Rows from block 3 of the decoder of a small image denoising autoencoder, named by matrix and row number. Each number is 500 + 40 x the weight over its row's rms, rounded and kept within 0 to 999. All counts start at 0. Numbers have three digits each. After the name is the row's rms in percent of the matrix's.
After each channel's rows are labels from the 100 images, of 14976, where the channel reaches its highest value: "top examples" is what is common among them. Only what is clearly more common there than usual is listed. The data: aerial photos of the United States (SatlasPretrain).
# conv: 3x3 conv (decoder.decb.0.1.conv.weight, 256x256x3x3, each kernel summed), inputs 0-42

conv.78 157:518481489495584491569499467365394485499576523514466503534505522523532520462481474505491503482443503506493484544474488485511509517
top examples: crop field

conv.88 079:535532533569547379463482474502533515511399462513562436515509512438436495492475505488494542590481499495447544460479556544549594468
top examples: building

conv.52 184:508538510496501517479486507490493462504509491606497523506499507493504505513499493507490465518482479450476538532508489487516485505
top examples: crop field

conv.155 076:367515544431515523498537491539563547492510482522495496466513568489487536485451491522458535486496527531519494563515539501468526433
top examples: building

conv.26 101:490446474501504496514559527491461527454517520427433485521528488494528508422493533617480476558480417488525529511533504435461515434
top examples: building

conv.228 085:504513459520540460525499407472499527523530642497361463451529509481520452535462541384444533463520497518492506455441519532458457563
top examples: building

conv.102 144:523479508504493497462466515467476610569459464520522574551498601485525451486449462446491480487468498438483428536518479503492509532
top examples: crop field

conv.81 081:479487424497532457481512491470479515509613454555442478498490527516500494506498530401468537495506588533501491455416483466501533515
top examples: building

conv.219 089:502542520447507496481567466413490474518482481450471490522492560494548550468475482507495484526450615532452466530496444535489553515
top examples: building

conv.222 060:474451507542498474478503502567495475466464477477617519513495436520528537600489542494483499503556509523487519526520528498431468514
top examples: building

conv.114 103:513538459442494514427533540540558533514492471522467515467474567533570490560575566472466545527540516441521491492483498521518470455
top examples: building

conv.83 180:494466539457511467478464456513528420549545493485489500532459516493482529531473562423502508490494483527505498563514484466455485479
top examples: crop field

conv.117 099:458433501475438494529517423505529468482497513479474584456510423511478513527534489547536553587488507417453529480479577555534509484
top examples: building

conv.254 117:496538472470551461515493483479466575489557481446495551520543435557610582467483534478478532530509480522485572559464404475527465502
top examples: crop field

conv.243 088:387413516362501511530527490589541507485495534522413525455492467494458539547500508555413574397504544536503496483531555485488481423
top examples: building

conv.87 085:458500582470444497498492482488472474536553506574526333482450421474474498506512519501493516492578456555461512465490587462482435494
top examples: building

conv.65 117:512485528525518511537464572459487495536433457544474440563519519506493515455461509525488467470451481479463491553538501526492517501
top examples: crop field

conv.171 082:514526522488419518492495513422423497504528555479461447507498431522575513553489474540472461505551504475475473448447534487470462462
top examples: building

conv.233 097:505500514420501472491453506492452498478487509486498536429492517530536481539424565453482517430512489494580501516494511554503504449
top examples: building

conv.167 116:453497588492538485471492516464505536549488485526545547519535509521528479476495512510446499500508492499475487474515405463514438479
top examples: crop field

conv.84 131:508508540510483510457564509517521523542481493501487426505565466463462539527517433512507507518522543526494545578520446508449471483
top examples: crop field

conv.188 101:497597530494522503487539521438482507540516449532520554491515502478445445516470529578522488538475518605528556547522467504466434520
top examples: building

conv.25 092:468521472438514457525540502448463423521560515493389504488489475551507530462500553475498412512457481504482525515462516506559498445
top examples: building

conv.54 072:493485527540502527491550448519480531545442398477648495538425429462595510554540501514548493536494475542427519521477514509465496488
top examples: building

conv.55 115:494525494510533498476543512509432533519493467476526464470497421439528504485477471530499460399487421479503431383532439499496503479
top examples: building

conv.75 075:482501541453478495576500410475483596474517530549497463489425468458550506543468499460498503478454476485464511512421561463510552467
top examples: building

conv.106 079:426510523480538535459515467545466516597466493523360545513528496506435475502446463497507589506472507515568484487498423514566500491
top examples: building

conv.151 128:456491551481447466493502490502510572485555494488475505543502343465503562540526515470535487453530526500462551483509453446526543522
top examples: crop field

conv.175 078:486524528527520491464534464530506523481336499570457514493460487436458491557473543524517497463529541539519572468526541453494552541
top examples: building

conv.220 120:501539540509498492507507506498501428481491470452490508466481435521499520481521483472502464534510527580424475508520487547514541526
top examples: crop field

conv.118 193:487466493496523495494493493500497522560487500586473468485494635484486505503501534494481504489505480418509444480499519508473494504
top examples: crop field

conv.232 083:509470517504504516461521527503462562523465538533607523481510562514461465409516501450553588517512434502502498444430492479465444497
top examples: building

conv.40 169:507538513520532495517507506458426469490511515507489478558492527549522484520447458557520467461447532528504494534470446452471486531
top examples: crop field