Weights of a small image denoising autoencoder: encoder activation gelu.
Rows from block 3 of the encoder of a small image denoising autoencoder, named by matrix and row number. Rows with one number belong to one neuron. Each number is 500 + 50 x the weight over its row's rms, rounded and kept within 0 to 999. All counts start at 0. Numbers have three digits each.
After each neuron's rows are labels from the 100 images, of 14976, where the neuron reaches its highest value: "colour at peak" is the nearest of a few named colours to the mean colour under the peak. Only what is clearly more common there than usual is listed. The data: aerial photos of the United States (SatlasPretrain).
# fc1: MLP up (encoder.blocks.3.mlp.fc1.weight, 256x64), inputs 0-63
# fc2: MLP down (encoder.blocks.3.mlp.fc2.weight, 64x256, transposed), outputs 0-63

fc1.81:520491512452648563525418544468504536489553467485461450463455458510452384410555421507457478480553552566589455470514445405540507509501587503457474547524481451412518528519551524567492544525504509
fc2.81:503579478528471453454512438453504507509561577500504515567554493463540417477596552479541511580458536504422434403459490516431423505422439585480524541529485517591410536544538490421573501449503532
colour at peak: white

fc1.35:486553504528486450528542512579507456441553578587402489453561586488455448553456448538510446461605559424523487459452445416436541549495521449487498454487408580501550417492544529447505541477481509
fc2.35:421422461510533583492417503510539488532544495392564526501413387490543504540475486466464488555458458518514604582579544497545471501498493564491473566460535458510470590466442582538485424542468454
colour at peak: brown

fc1.134:474562442447484549491522582488454595413507488505517541524417521546519532420517543443563472482416550553545411467475494497421484482626443558488477416490512497535467495505578542413532498444583508
fc2.134:522484470447493467451423506518449490455481546589436523387591557460460424548552494478578532522505506492457559538536496598548464598466544492504505566474425477421541522393470468568505509531419496
colour at peak: pink

fc1.230:507574567495481490475552501583457521396518424530516411482462583512599395483494433494508509583552542501440486453531583442543457525528435509486500564473482491441375510469481508513558543454557539
fc2.230:475431451476491477495506562422515510639498602539553549529567480473464619478517613480489479433501488476502572503457414522498521504471532508513445454484561524553531445530489418426414508536418493
colour at peak: brown

fc1.85:493496464433517484579547595532522567413443501552539547515542510480510462527538492452503406528473515495576495427362503513505523578459513554490525552514489511417467423466583509452528520353496517
fc2.85:522487611531545508382491444490362482570512534503485485535528549496522536425431522504458501493524501505469444581611473458493537510455506543421538407487514519502541517509428509573481464621434498
colour at peak: pink

fc1.155:491446506525557533516529464500473407539415488396530459531510494489502490407529438508443518605552407550566438565514503556541546515522569495561435445559539439415416587467511454540536523496483536
fc2.155:484532554476526432513491534487523534455540491589495525399513548477494524617509511489501483479466490472421543381487465511439422539484471453468544536450464544554550415581459573358524520550576487
colour at peak: brown; green

fc1.43:482562498530525624492406515543502544543487546396604540547466440470538556398501535499432522513511472592515471485455540422506508546475445448529497473465496396495613424456460523525498513512479554
fc2.43:563475531454423378507532482536470431425552533619462478488474506461558401575481468519561528520531492408414533513504480574515469466439517504493513536531488557428468554614532464471567522494496559
colour at peak: brown

fc1.11:489552524444477455530478474412467456490553525546493506520515586507452557502464453439429517472621572566468436455475520457460464499518464583494492516494520558495380535569655511475412523471485469
fc2.11:492572491521520571446469537483576464492545465424525505459530491625386520448521497549522506469534492555472539550463565474402374535473480455547429431457534467491556519574469511399533515484554538
colour at peak: black

fc1.108:500555450458559571492488497382494569551474475514552525577410484419452446517476459489537434446476540544528504558521431497399504517453447476526600447414488479597544481570520557509530485578461483
fc2.108:663551552456519407473485507529555457452535573521442567545454581445505465513417503574518459621499599478441445517518486530422473415476505516462461451497426505466524469522472507504503499517510517
colour at peak: green

fc1.126:501454570486494436527528449475474523542501506547413537421421472505423408581506500519630494515581479463525526510520499506488433526513598463531440454511390428550550504420530477577485520573517455
fc2.126:677496485585562498419392432561458493510548601597514502533559500523408487431458471518521527500571505500512502567520488459554530535509553471455481467431510460476489496422510460492495454455496471
colour at peak: brown

fc1.236:498464472512447447482506430518461585564565532553508500537423523470470499469497499480462502530462516484442456529481576457518537471488516443455548564465628424413613516545523456613581587434530476
fc2.236:529432568408564581498495467552463496523560536502435557513525518452577443457440442563443491598419550501510480564586469470472516526467471543482529441501497504585502455548466543500536415370462485
colour at peak: black

fc1.149:435535452472425489556471552480549579535500460512504489543506542440496380488487426536556427529575496528526512491484442547459453548446561485572424536621490493461469493527551489494560467497375403
fc2.149:518470508481527547465484505433391467483500548502534570481477423468513662504542507569473479410435512548492466524463550444484624466555453521523579543372541510507517480511499508464487508504459594
colour at peak: pink

fc1.161:484568513469532436506491496555503569365486526536504495454456532531561510439449410509488455471495524619462490503543495442590573496497520568480538492471568451446424524537554453375560435454496545
fc2.161:540421499563486536470506539469497484629561468459484467448522482551430480529575564462566540550542387445557456431473444506407387560563472466495475493516508477527605487540453521522433526532502511
colour at peak: brown

fc1.29:501438426590572580458478475465465525570545497461470493504473401519456493432535519438486558444597497424550492570522568568457517522478526510556478507430483474462583554408486583498445458553442456
fc2.29:475606628466437432493478539504544565498403492487483508447521468462414530469503517504587425499461455521518520468468433554514431508381467478469530545554540554533448574525532449567457510489581549
colour at peak: brown

fc1.252:539437560370507567519493489544473409543529511416497449453477548506633557526489495530542426548499487450456575465432430568547486578494510502512527503527490608538492418471549458490495544466444470
fc2.252:456469536413569492414460450613477500428521565491474520579471521517510540424586596390485522536535510461479524510561472418494469496545489421486537613497466506466480508450594498517536425500496466
colour at peak: grey

fc1.46:447498484543436453458441531480575458468436483471490422401428503435484569582522502558473468502507452466540550582462567540442425452487416460458487556526544454522489495415486452433441592571541521
fc2.46:522472492459543542506572448504462512545557526539470559585569498539505413455418442454462480497501569510447436418550401481577534562507565529516472426449452516483497451587513517576559394441467486
colour at peak: grey

fc1.128:556457550489549505459574478457494475412478477548611543591507543570463419375490505521517414518537514464428424514491554498513474507541578515428494512573485522524518477499415424526505520577491409
fc2.128:451446469539470533531423550543520511552462531456431410370474398456532562550509532518461549515453471495545494518502451540496531494443468455608564494423541491463524550467520633531545472472563444
colour at peak: grey

fc1.255:479514412497515493475567573483558600519565531534497554579520473483583426548583515504492506400399499411409472463453518438513448481598384461486492506515499551465492538498563563515475484515500512
fc2.255:544497436544482415550463452482473466567456448542528511428554473438500602554490525487563593542468494552479510479484573542435457451514497547508512529489554413515474499528406377465421581584543514
colour at peak: black

fc1.51:528450465425472527409439426468432492467441591545503490461394585487549431576431551500499499513620480561542510510532509503511502586575475556507499541542456550511418475552429533538482484502520567
fc2.51:566461575502521573449520451549434541491488465466516483487487594598543514575499485507426498497448479560391433546485488392506584473483513497407469530481571496459484532566498429501569458532389494
colour at peak: green

fc1.13:510499524479531493578441459521538429584435466432522482465478556490477491443475482507494423459539487508474598563439492580539456574573476488494553589516432549497438491577546503526457437384595438
fc2.13:446539382429503469510434486426497496460596433429489483553460519546483495524548587518494554439471415510536470438528494450469515515588521482475507587485529559541455590581583419443541524490477542
colour at peak: pink

fc1.114:520467467560519464513509471512512483495545415448441530495531450438554527569499483468457592466545490432547549516606628451491474475525551549426411515475415543391543536487401522511533511436519448
fc2.114:531531504417476509469556527515499449466476580608519458512479588548410503441489494465558428516450547544461405515476374551498511493530442477540625495516534500553453429537570500507443498526414478
colour at peak: green

fc1.121:512530504589546524493518550478399479459417539604453495486478530524569538392472518445548438497400415419493574472409472496492530537457544524525536471573467543571504526488586498511473541437472554
fc2.121:462489555497422516430483509556575542425532467471600469555520505551443438452540657503480444538456525532476425553494574508443424581466517457442536472464547560524519469507514497406486549456526463
colour at peak: pink

fc1.89:407511430468531524502421513471388423598500507555481464475536431520466524435590519507485437485450475515492627447481514521466508590598500587539526483449508482537511515542510566545477582515486434
fc2.89:453549500522405530510407550503483501564460474507436420546460472556529483393413542485520557612489516428522503457504498553498465533446549513529566517535485512512496533499624505538447541369437463
colour at peak: pink

fc1.181:427446503450422429510454571466505474608604493420496544580489474409524541543511512425396503422483545525503521518539447561456441542478508472552530462543470492455455599561492547571503538533483515
fc2.181:539499467548565502524490404518452547462478555586494521387562534566455443442501542507542538541610439458507558440468489447482528543582520519466549547436570506565499463506444456452402448424480481
colour at peak: brown

fc1.199:523460457406518501523500490506473522506555490413488568384434483539469499501483425492419467423461530563595525577526492421601565566485468561472515594542427520494545471525422535525435486512555507
fc2.199:392581504473479481443488538432483523547471522461483512463489430425501605557565520498451530405493457553373533463601508465584549495490413521460585522493532565506481517539486530476508498589460525
colour at peak: white; pink

fc1.72:439539585497455442566513561539473558520494448618389578435580556538513452526369505443501528497420454535491425443479526528514448469490467564481528481482541504472563441493549560479483527492462553
fc2.72:502443442430514583440515433464453458516484569431623438531463526491515557439538487581504459449561573401501466423555479522529537562578426497490497556498453509467499547561421508557507531446523463
colour at peak: brown

fc1.197:547434466470465456417557537460546401505432541556529559492519466518569539469511462490469509554538430432508495602539481441550480533542526467558486570497583567496605405569450499521466398531506508
fc2.197:490558582536524537578426459512396539474544467468492452491461566514457426506487482458485565506469578562472487461459571544491561471451531499487537466512380454484375561449572507531575563441552514
colour at peak: grey

fc1.148:513499512551419497520489548476469604454448556480504573566519517442491616434433524523497415447603517450469493490522493400455455376498526541529550462506518487533595428527433557541480460512505506
fc2.148:534432413488503450522559441525502505603550501488524473514454472534524433566473512438425554482360510469467540563544511580457488596492526497559437552486541529508420551409570503447554535523457458
colour at peak: brown

fc1.241:483507499474469502515469439513525511550475472586493502503504528560342527460636474494483511428505577529498536440432477592524537457488543467533555432528407563423511461554478542514588541449440461
fc2.241:505500394477560552505473447522402496538469490480445528528473477489535534479474534487542518535564513491580523554500558347455441565601431486516530611460532438507528541522451461525466377472525515
colour at peak: pink

fc1.242:503514451461520509499483520347556490544475446494476568583477526396573532469478534427483481496514591539541487525485442574517516512520433475532551410520542444494528402423495571587509484595502502
fc2.242:426496503557522462453497513534355429474467494547562503494446511572521574527479501520511491503585419565554515471478531422482571504533473487465447514503460487449416521473496457469383594573528606
colour at peak: white

fc1.135:438567571436614481448496497462379543503553443447500556494511556400488487434480555449635544511509432514486501472542582452498451504427523542450533537566507485462472525524446495553479570508477536
fc2.135:467491463560370472511493522501667467507404542569499382502446451526526554524482513520434501445516535505510505551449450590484545402560445483562533500445529501523522517443569498482491499524554505
colour at peak: brown

fc1.229:493470471550503551528445458418542584500596472578524455459424491509511493480450370498459487540462598588416504471529452452520472469517472527574495479397608474595512529489518489504462519533534448
fc2.229:480463507442491430469514590555396405541491510408551582535557502471459512482562626522558523462519407461557519513501534514508530547517499484429493508572436504447497501590468483419491569459449558
colour at peak: white

fc1.188:501493437454547527601542430443429372533466586482476461475535510434576506455510492498487561542560550575507484430483568515524445444596509482525485481449576537427428533496552514522412518465558474
fc2.188:492553549492541504472511626539548517568509478566406503438479505497448510580522465474441457486431491524521498560538468484504521451416477453503510462578386372513535440515469555552592409538480494
colour at peak: brown

fc1.158:565633433414444461528532553486539481546468496512480530470535460541612466428523595477432549419480492523550422523518485587532486474470543497566392476570482427469502480497541478515504441478448457
fc2.158:487391563525569614541503483540431498439528464568521490500452501476395504588462414459594477578509506500459571512486484371462494516438478478460574527393517529499519518527452511547494472507524505
colour at peak: brown

fc1.209:591534490559453512418538450369466577480583591430477451525453494506537454540605552545448469571471441530495529498535445494439538512542493420544469449549424465483553481553506513497503478426527459
fc2.209:398541575482370519518452571538559481499380447505462528548569508537508448417438509444520547439482498427440530460433523485521505538565428540466514546499513478505511495483563473611551528551502559
colour at peak: pink

fc1.8:522535439493565555424464454440499557463536534501457537501534498544453428446482546464527653448564517474485521584474468458481500429434464516518488555507427546513584497457527541415421483429565417
fc2.8:410507518479450483491464537424581465581486407517561470417469486457522564538540578547481533479485437453523585411565474565468427471528471439496540506529514507511531544475454477434502612542588572
colour at peak: black

fc1.164:562478475541542457438443556525525383489462504441502592435548481566483521577513434577437515482509544417528498565465528470542487513495557591457428570398513544536538461569437508517445421518492490
fc2.164:488461537414494568513600407481398517541569520568416433558446568544537447446436503437550448514452545533490425493553432519499533467555547492546538471563441474487490472462559528560549539490454443
colour at peak: grey

fc1.204:506433521450486581567457505452545540445407502343501587535435557480549428489546526547531523513470509458473433454464546492490476523534546594519470409486541459504582554400552505553503478491516490
fc2.204:483605490514547522426512510546422524602546545615461457445523476481544514459440447443507483510485547525496481534559353487506570467438502448571461604501451508479449462480511578487543483470433513
colour at peak: pink

fc1.244:509491521497502541561496457478492517478410484474556499453536469585465493551543585545462575573491444505529502599464568413613491595455467523549474452494457444426496396435519540426524454477517431
fc2.244:533571476507491501485483492489513532519526473507402471373510434443451491444488515508559508369490479507555425555588517531400533610504498503580475556426494494526580591455493483526424464524533527
colour at peak: cyan

fc1.186:518524529532488568467452556436432443515474512543501492522438431452583518423530467455534450474569484450570524453552516452495557556578439538401434535452588570458446585455572567519468496483484561
fc2.186:432489616468548485402510476461507580517488506507518500492393511426510495502510529530482479517486395502457536489616519418524504591515469546489551511533519539540559552415443463492393621489497489
colour at peak: grey

fc1.163:499576601460554516538527543491456525503518561452526521524553631555434522503438476467459660462577482434502481518566413450469451493519493469450569478478511415488435540493470458487441487468471544
fc2.163:426409411484513569491523495461548488439443411546479513469437409551583468503541468526488418444444500570490569473494570581553530495447562478589542562521512593536483451455522541456538491541528475
colour at peak: brown