A small image denoising autoencoder, trained from scratch.
Model: 8.86M parameters, 48-pixel images, encoder arch swin, encoder norm layernorm, encoder activation gelu, encoder patch size [2, 2], encoder depths [4, 8, 4], encoder widths [64, 128, 256], decoder norm batchnorm, decoder widths [64, 128, 256, 256].
Training: normuon at rate 0.0027, 30400 steps, batches of 128.
Data: trained on aerial photos of the United States (SatlasPretrain), 76.5 epochs.
Rows from block 8 of the encoder of a small image denoising autoencoder, named by matrix and row number. Rows with one number belong to one neuron. Each number is 128 + 24 x the weight over its row's rms, rounded and kept within 0 to 255. All counts start at 0. Numbers have three digits each.
After each neuron's rows are labels from the 100 images, of 14976, where the neuron reaches its highest value: "strongest on" is what is common among them. Only what is clearly more common there than usual is listed. The data: aerial photos of the United States (SatlasPretrain). In brackets: how many of the 100.
# fc1: MLP up (encoder.blocks.8.mlp.fc1.weight, 512x128), inputs 0-127
# fc2: MLP down (encoder.blocks.8.mlp.fc2.weight, 128x512, transposed), outputs 0-127

fc1.101:150133101151144165128085126101136154083175163141157133119126106128133137131147115135146116125177124111164116160091079122174159162094120144135117137149095138104121122118121145115117123119131117128153151104117135112095128080104118161111129157155123148123149178116137140074155157120084136148165115107128096151135099116153080123144174110152086114089108148121132122073131165105122127148140
fc2.101:112152143132134159169130138131133125131146135149136152101097193079140152129154101135080147156133142126141093089123152138146123171110106179159132097166123129092127117110139124137132140143111083097161146141141114125096120095106113086129122137132131119100155150119115134094083090108143149128161147120110121138140190127137159128131125070125095131125110150159114056113117146127127150158104
strongest on: building (80)

fc1.331:139092127096191138137097144141163131172119134132098131079134121123175099135111096104128090095164127110110107154102111095132096151146101146119189124128079118145111124142147111108117142139122104130153139121147174115164086125156139110196152114133165140167133173157144094134129143103160108136142127097123149125142163139108122127107115099141135142114139128079123104147105128107088126130123
fc2.331:119151145111144158122109105128110120116142116142185130159142113114090167152132122143153144159136109129106101079097127164134137161090128143106086155104146119143146159147139125164090101162116174114095147103122141100105110119126186142116135136103135090119137107086108103111100136105165116139147133132145123142123115108114144126121151113168152086129163114103153165165123133074123176138079
strongest on: building (74)

fc1.308:146176118136118105080167117140085138094149127125173128144144137094092094141137123130165127143086144116084093124138142137188148158176133146166156114118123097110094101141123136139123107077096091124120086126124138136130103155130112160126141153132114151125135094114138127166139136124143175138150066091106160129143113139118117133124119135073125118135098126140100129124120157146108141147179
fc2.308:104110128147130104102157129090093143150107152113147150112103113162128163081145165147143136121166136136172146123101127104149109157084104088124104132153104173108151158115136134151122107139112121084146158164111122106167122105137157100124103095149159171143087113116113132141131151115082105119143130145082102119110105115134134133126157135174182137142097158121123141119153081105170124146121
strongest on: building (70)

fc1.444:157134132128132131119145145106156081148162140151108141128131076121112083126083143125114195101156112122136178149145121121133163125112156182109123124163133102134131095140121120119117126112108169154144177121136133107101145104119170131114143119127156146119158121169166162136132149120102123091100126161084112107147138077161111127122110121097123117124129085097131146139086103167114110152090
fc2.444:143096117110117080147149111124178132107137157136169128127133184139112149100120136158141096111090087141087100097149145132129089126136081082148159127111122110167142111117152114154138105162170106117094115145140115127098145154141116131154109110128143127136089175087136112086153156132164138099119135118149168160104152156152125138122120142164073149099144132145136121115108109120147114111165
strongest on: building (68)

fc1.292:132132127154143089108087159120133137107108118136102134142130127148160122102152134123118164144148149126098129124147111178144113142136142153065173152142147117137109084135170099161125138139092115125162114118122109126112090143150124130145170155133138104154141120118106090141079153101188130114121134127113149114101098118137180072130111124161134131141109072104120079154082151153145134102115
fc2.292:105127104120150125143115048107146136123159142117165158114114143132121107122124104143131082110092124119157130162108108113117123139115148081158116131117130124122159115074116126109138103168133105155110130140131137128148133087103086132108093127105114153116178114189135126113141126155080150169150114119130157136144182138124116163116175162128148116154124156119140173126144108067107119115125
strongest on: building (72)

fc1.313:138117084131146124140125134140107142139114131084153105117099122126142096140137138139137127118160134113125130121114148090137102063142142127134105105151137136143091101185134134125136128132169140136166135081137098085141161147144129112123103144100168099180106127136142126143121161122111136116135123122157203114081131108134102073099100133176139153117169160130158137126074132091127106162114
fc2.313:134110122130122128105134121129117173115129099111150124124133129081137109125130115121151137126142117109150138122083142088145131086155129125125116152130120183132091129166131104126117153146136115117159094076119135146131127120137114047110115158096150144163133139151129107182085164129131098132144136095146194121144091104174160097108109122178132168131129153124124162108117136084139118171130
strongest on: crop field (46)

fc1.204:105105128136117114132146137126172093145088168137157144105143095115093169109123170156094112149102116115110151150139143140113161111107109068095111148115150119128094148103153125119105141126141087141134150096124091102155158160132159139105124179174182131117128123101109145145150100156171108115126116142088128138145107122169146161181114154131103126109174115109115120127110139105116140125103
fc2.204:140125089104120129102108113120138102115158146144135117141077153119129122103115152103155134124127180134099122124120135122165118158089129157128129141122087174112099165180124129110110132127118136119121088165154112178136175151108123098120092092118092158141127150137166111101138154101117129147085167138140138094094120108107085135112147139132134114164173138136159134135131117085172143176096
strongest on: building (89)

fc1.134:098123093157115138101161142123117102100139136126142154189142153115112132130121130107072076136149111120114072085106111123105122123143128148102096167155123129141108125149095175178133142065126175097112114107144122171132116176135135108120157129129109145129129185117128137147185098139160138113146115115137156101133109143105122127116122118115134167131116135104102123111155136137138161140084
fc2.134:138134098155141107121110101146118112134111167126129148105136144151112124103134111120114124134139140134142126118109103161134094134082155123131164099086074092117115157115085094153054133116148134077153122136121131097156172148132129131052140094139142149150135131163149135121104114145133168166128167104116119087130163122170126122106132138179138142135152119145133110134096145112141136180147
strongest on: crop field (29)

fc1.408:132131148130123104138143173143122103127149129083141158104105132082147084124125154136139099113138130114160126145130105140151139138150167114138170142123162178124120087139132166050111104121136129122143129123140179124109131094106108120112095139115123146141155135097156166055134156149129164101116105093177116115110101108151117135130141101150141141120114128145146099124081122097123146178103
fc2.408:103137103173149159098097153144055151119104132113153147124175181098150159085100138105134113097155120133140155114092129107153174153123089134115118108158156117158110124138139163118145138152091091178128137088108127107112147136121113134121157113119172124131149156112116149098118145109156088130130116124103121127123117137098141125087099075146114128141142118154122083114122146138156158142129
strongest on: crop field (60)