Rows from block 6 of the encoder of a small image denoising autoencoder, named by matrix and row number. Rows with one number belong to one neuron. Each number is 200 + 20 x the weight over its row's rms, rounded and kept within 0 to 999. All counts start at 0.
After each neuron's rows are labels from the 100 images, of 14976, where the neuron reaches its highest value: "responds to" is what is common among them. Only what is clearly more common there than usual is listed. The data: aerial photos of the United States (SatlasPretrain).
# fc1: MLP up (encoder.blocks.6.mlp.fc1.weight, 512x128), inputs 0-42
# fc2: MLP down (encoder.blocks.6.mlp.fc2.weight, 128x512, transposed), outputs 0-42

fc1.445,213,183,217,183,220,232,191,208,224,163,233,189,160,217,169,245,231,217,194,232,208,191,225,194,196,191,148,201,216,188,209,213,180,209,196,208,194,178,198,177,190,180,201
fc2.445,208,197,197,182,209,190,182,202,184,211,205,170,144,178,197,191,238,209,201,155,219,195,212,224,178,209,184,202,226,203,199,172,176,194,198,205,142,200,227,177,192,231,207
responds to: crop field

fc1.295,214,202,217,176,230,208,167,185,211,201,168,227,187,218,169,210,223,211,207,199,206,184,212,183,211,181,193,200,177,169,201,216,205,206,164,208,187,158,209,206,167,220,200
fc2.295,208,172,178,219,191,174,201,188,157,156,207,188,231,206,190,191,219,202,228,157,226,202,213,227,233,195,221,203,202,184,189,146,223,208,180,187,202,204,216,196,206,155,181
responds to: crop field

fc1.448,189,180,218,218,185,179,238,220,173,172,195,211,201,169,156,193,195,198,207,177,199,191,217,214,194,221,207,227,192,218,216,202,242,170,227,194,200,212,213,196,175,165,203
fc2.448,208,201,226,192,162,201,183,202,227,180,185,182,207,199,234,235,173,169,212,214,227,199,210,231,193,209,180,185,212,218,188,189,153,199,199,251,199,195,209,224,195,208,199
responds to: crop field

fc1.340,178,216,163,210,168,222,187,205,189,178,222,206,206,218,158,194,231,184,215,186,224,183,234,197,198,202,188,217,192,190,176,229,223,214,217,199,202,196,199,173,195,211,211
fc2.340,205,173,184,210,191,185,205,190,179,186,219,170,163,220,187,188,233,172,189,201,223,224,177,170,191,176,205,223,199,160,182,218,180,200,174,220,208,197,190,168,206,219,215
responds to: crop field

fc1.397,201,196,204,204,227,181,229,215,193,205,180,185,186,234,234,173,245,207,188,181,224,202,211,197,185,215,212,196,166,239,217,174,188,210,217,195,246,181,197,211,182,205,195
fc2.397,180,183,194,168,195,200,208,215,176,216,229,199,180,202,165,213,182,202,180,175,234,213,176,201,192,162,136,194,239,168,176,245,180,245,202,178,213,218,215,215,209,184,225
responds to: building

fc1.81,213,211,163,203,193,221,193,171,224,168,208,178,205,205,206,201,184,211,187,194,192,184,233,203,209,205,198,194,193,185,173,202,217,243,214,174,203,169,179,164,192,194,205
fc2.81,209,241,156,168,162,246,202,219,210,218,154,179,216,167,177,196,182,240,159,201,202,213,216,215,200,198,185,213,200,205,196,190,210,227,207,190,192,186,198,166,182,186,249
responds to: crop field

fc1.330,209,171,207,188,200,220,204,183,190,215,216,194,189,191,170,202,195,205,176,208,224,136,183,179,197,206,168,207,216,206,209,229,202,218,240,205,200,188,193,208,172,202,222
fc2.330,208,188,214,218,211,205,191,189,210,202,195,213,181,190,212,184,205,187,176,166,198,212,235,227,185,207,226,209,211,186,207,194,197,216,168,210,189,223,201,177,191,216,156
responds to: crop field

fc1.470,175,166,221,208,168,220,196,220,208,199,182,171,183,208,192,234,204,236,196,165,215,178,238,202,201,180,198,182,203,164,193,205,237,189,205,226,219,186,181,150,224,188,195
fc2.470,218,196,215,197,202,166,181,171,199,219,198,226,208,237,215,182,200,206,226,219,222,173,223,178,195,210,193,184,205,187,214,204,186,240,218,209,201,161,209,233,196,198,226
responds to: crop field

fc1.358,176,226,179,188,204,193,187,214,186,159,199,163,178,207,207,174,207,196,181,220,234,156,214,184,241,181,207,246,207,161,185,208,206,202,192,246,200,214,185,159,190,221,179
fc2.358,198,201,203,164,199,223,195,187,183,210,201,194,206,172,192,213,219,224,189,170,184,229,210,218,177,183,169,191,195,176,219,176,186,189,208,209,234,179,169,207,190,200,181
responds to: crop field

fc1.351,166,183,210,186,194,220,162,236,186,214,211,183,180,196,183,176,225,183,210,219,207,190,199,151,204,190,175,194,185,162,190,226,217,159,214,227,212,234,218,203,207,204,181
fc2.351,187,199,209,221,195,200,177,204,197,221,247,182,175,177,199,204,226,171,189,196,224,160,207,193,204,238,186,193,201,162,210,191,199,179,205,231,216,205,188,190,210,243,181
responds to: crop field

fc1.75,224,201,182,214,191,192,210,173,222,194,214,180,197,216,173,183,222,225,191,173,206,212,217,206,172,184,160,206,193,220,206,244,228,199,208,212,243,219,196,206,173,228,198
fc2.75,228,189,192,197,225,178,172,198,209,208,217,192,165,180,222,208,213,211,197,168,222,195,189,175,202,226,217,213,221,193,214,198,208,188,190,176,208,171,211,208,215,210,242
responds to: crop field

fc1.266,152,193,225,229,234,208,217,184,209,197,168,177,189,228,187,199,206,205,174,228,172,200,207,203,232,175,185,188,225,157,183,234,217,203,196,219,191,219,229,170,214,232,209
fc2.266,223,212,191,198,177,217,183,196,195,204,199,243,175,163,153,209,199,206,186,214,210,202,212,183,207,220,211,208,229,215,225,196,214,192,204,230,191,187,210,152,205,184,221
responds to: crop field

fc1.306,185,162,167,236,184,223,184,205,176,192,153,199,194,200,205,196,206,201,193,204,190,185,200,193,216,184,233,225,191,199,191,223,230,211,171,191,210,178,229,213,199,201,211
fc2.306,202,180,197,150,181,242,242,201,185,169,225,193,207,188,195,223,221,219,173,210,187,195,184,182,206,221,235,220,178,164,203,216,202,220,207,183,194,185,179,152,204,211,213
responds to: crop field

fc1.130,223,175,194,207,210,183,168,196,212,204,195,213,183,207,215,199,237,214,218,187,209,187,206,189,198,170,211,210,207,241,194,202,201,182,207,205,210,214,202,186,186,179,209
fc2.130,204,181,196,156,195,213,185,191,191,217,231,179,214,241,210,210,195,183,175,204,227,190,201,222,231,232,203,178,192,168,220,221,227,199,197,150,220,187,219,196,178,191,178
responds to: building

fc1.291,226,179,261,186,186,197,179,179,211,206,171,215,183,195,161,211,203,196,161,192,211,163,229,223,182,191,151,211,225,184,186,205,181,228,195,219,213,175,200,185,204,213,240
fc2.291,217,238,173,231,173,208,223,175,149,220,206,205,211,214,229,178,207,196,235,179,201,239,228,210,197,192,200,230,172,183,212,172,221,204,201,206,154,225,164,203,181,180,179
responds to: crop field

fc1.356,204,194,155,200,213,187,173,233,212,222,225,181,204,184,222,212,165,201,227,185,198,224,192,205,189,238,178,223,229,212,208,207,202,199,222,211,187,195,219,205,206,199,207
fc2.356,200,197,210,212,207,192,223,224,204,189,195,207,224,179,191,176,167,226,209,165,183,173,213,187,173,211,226,217,192,219,202,261,220,235,195,185,207,196,194,160,213,241,188
responds to: building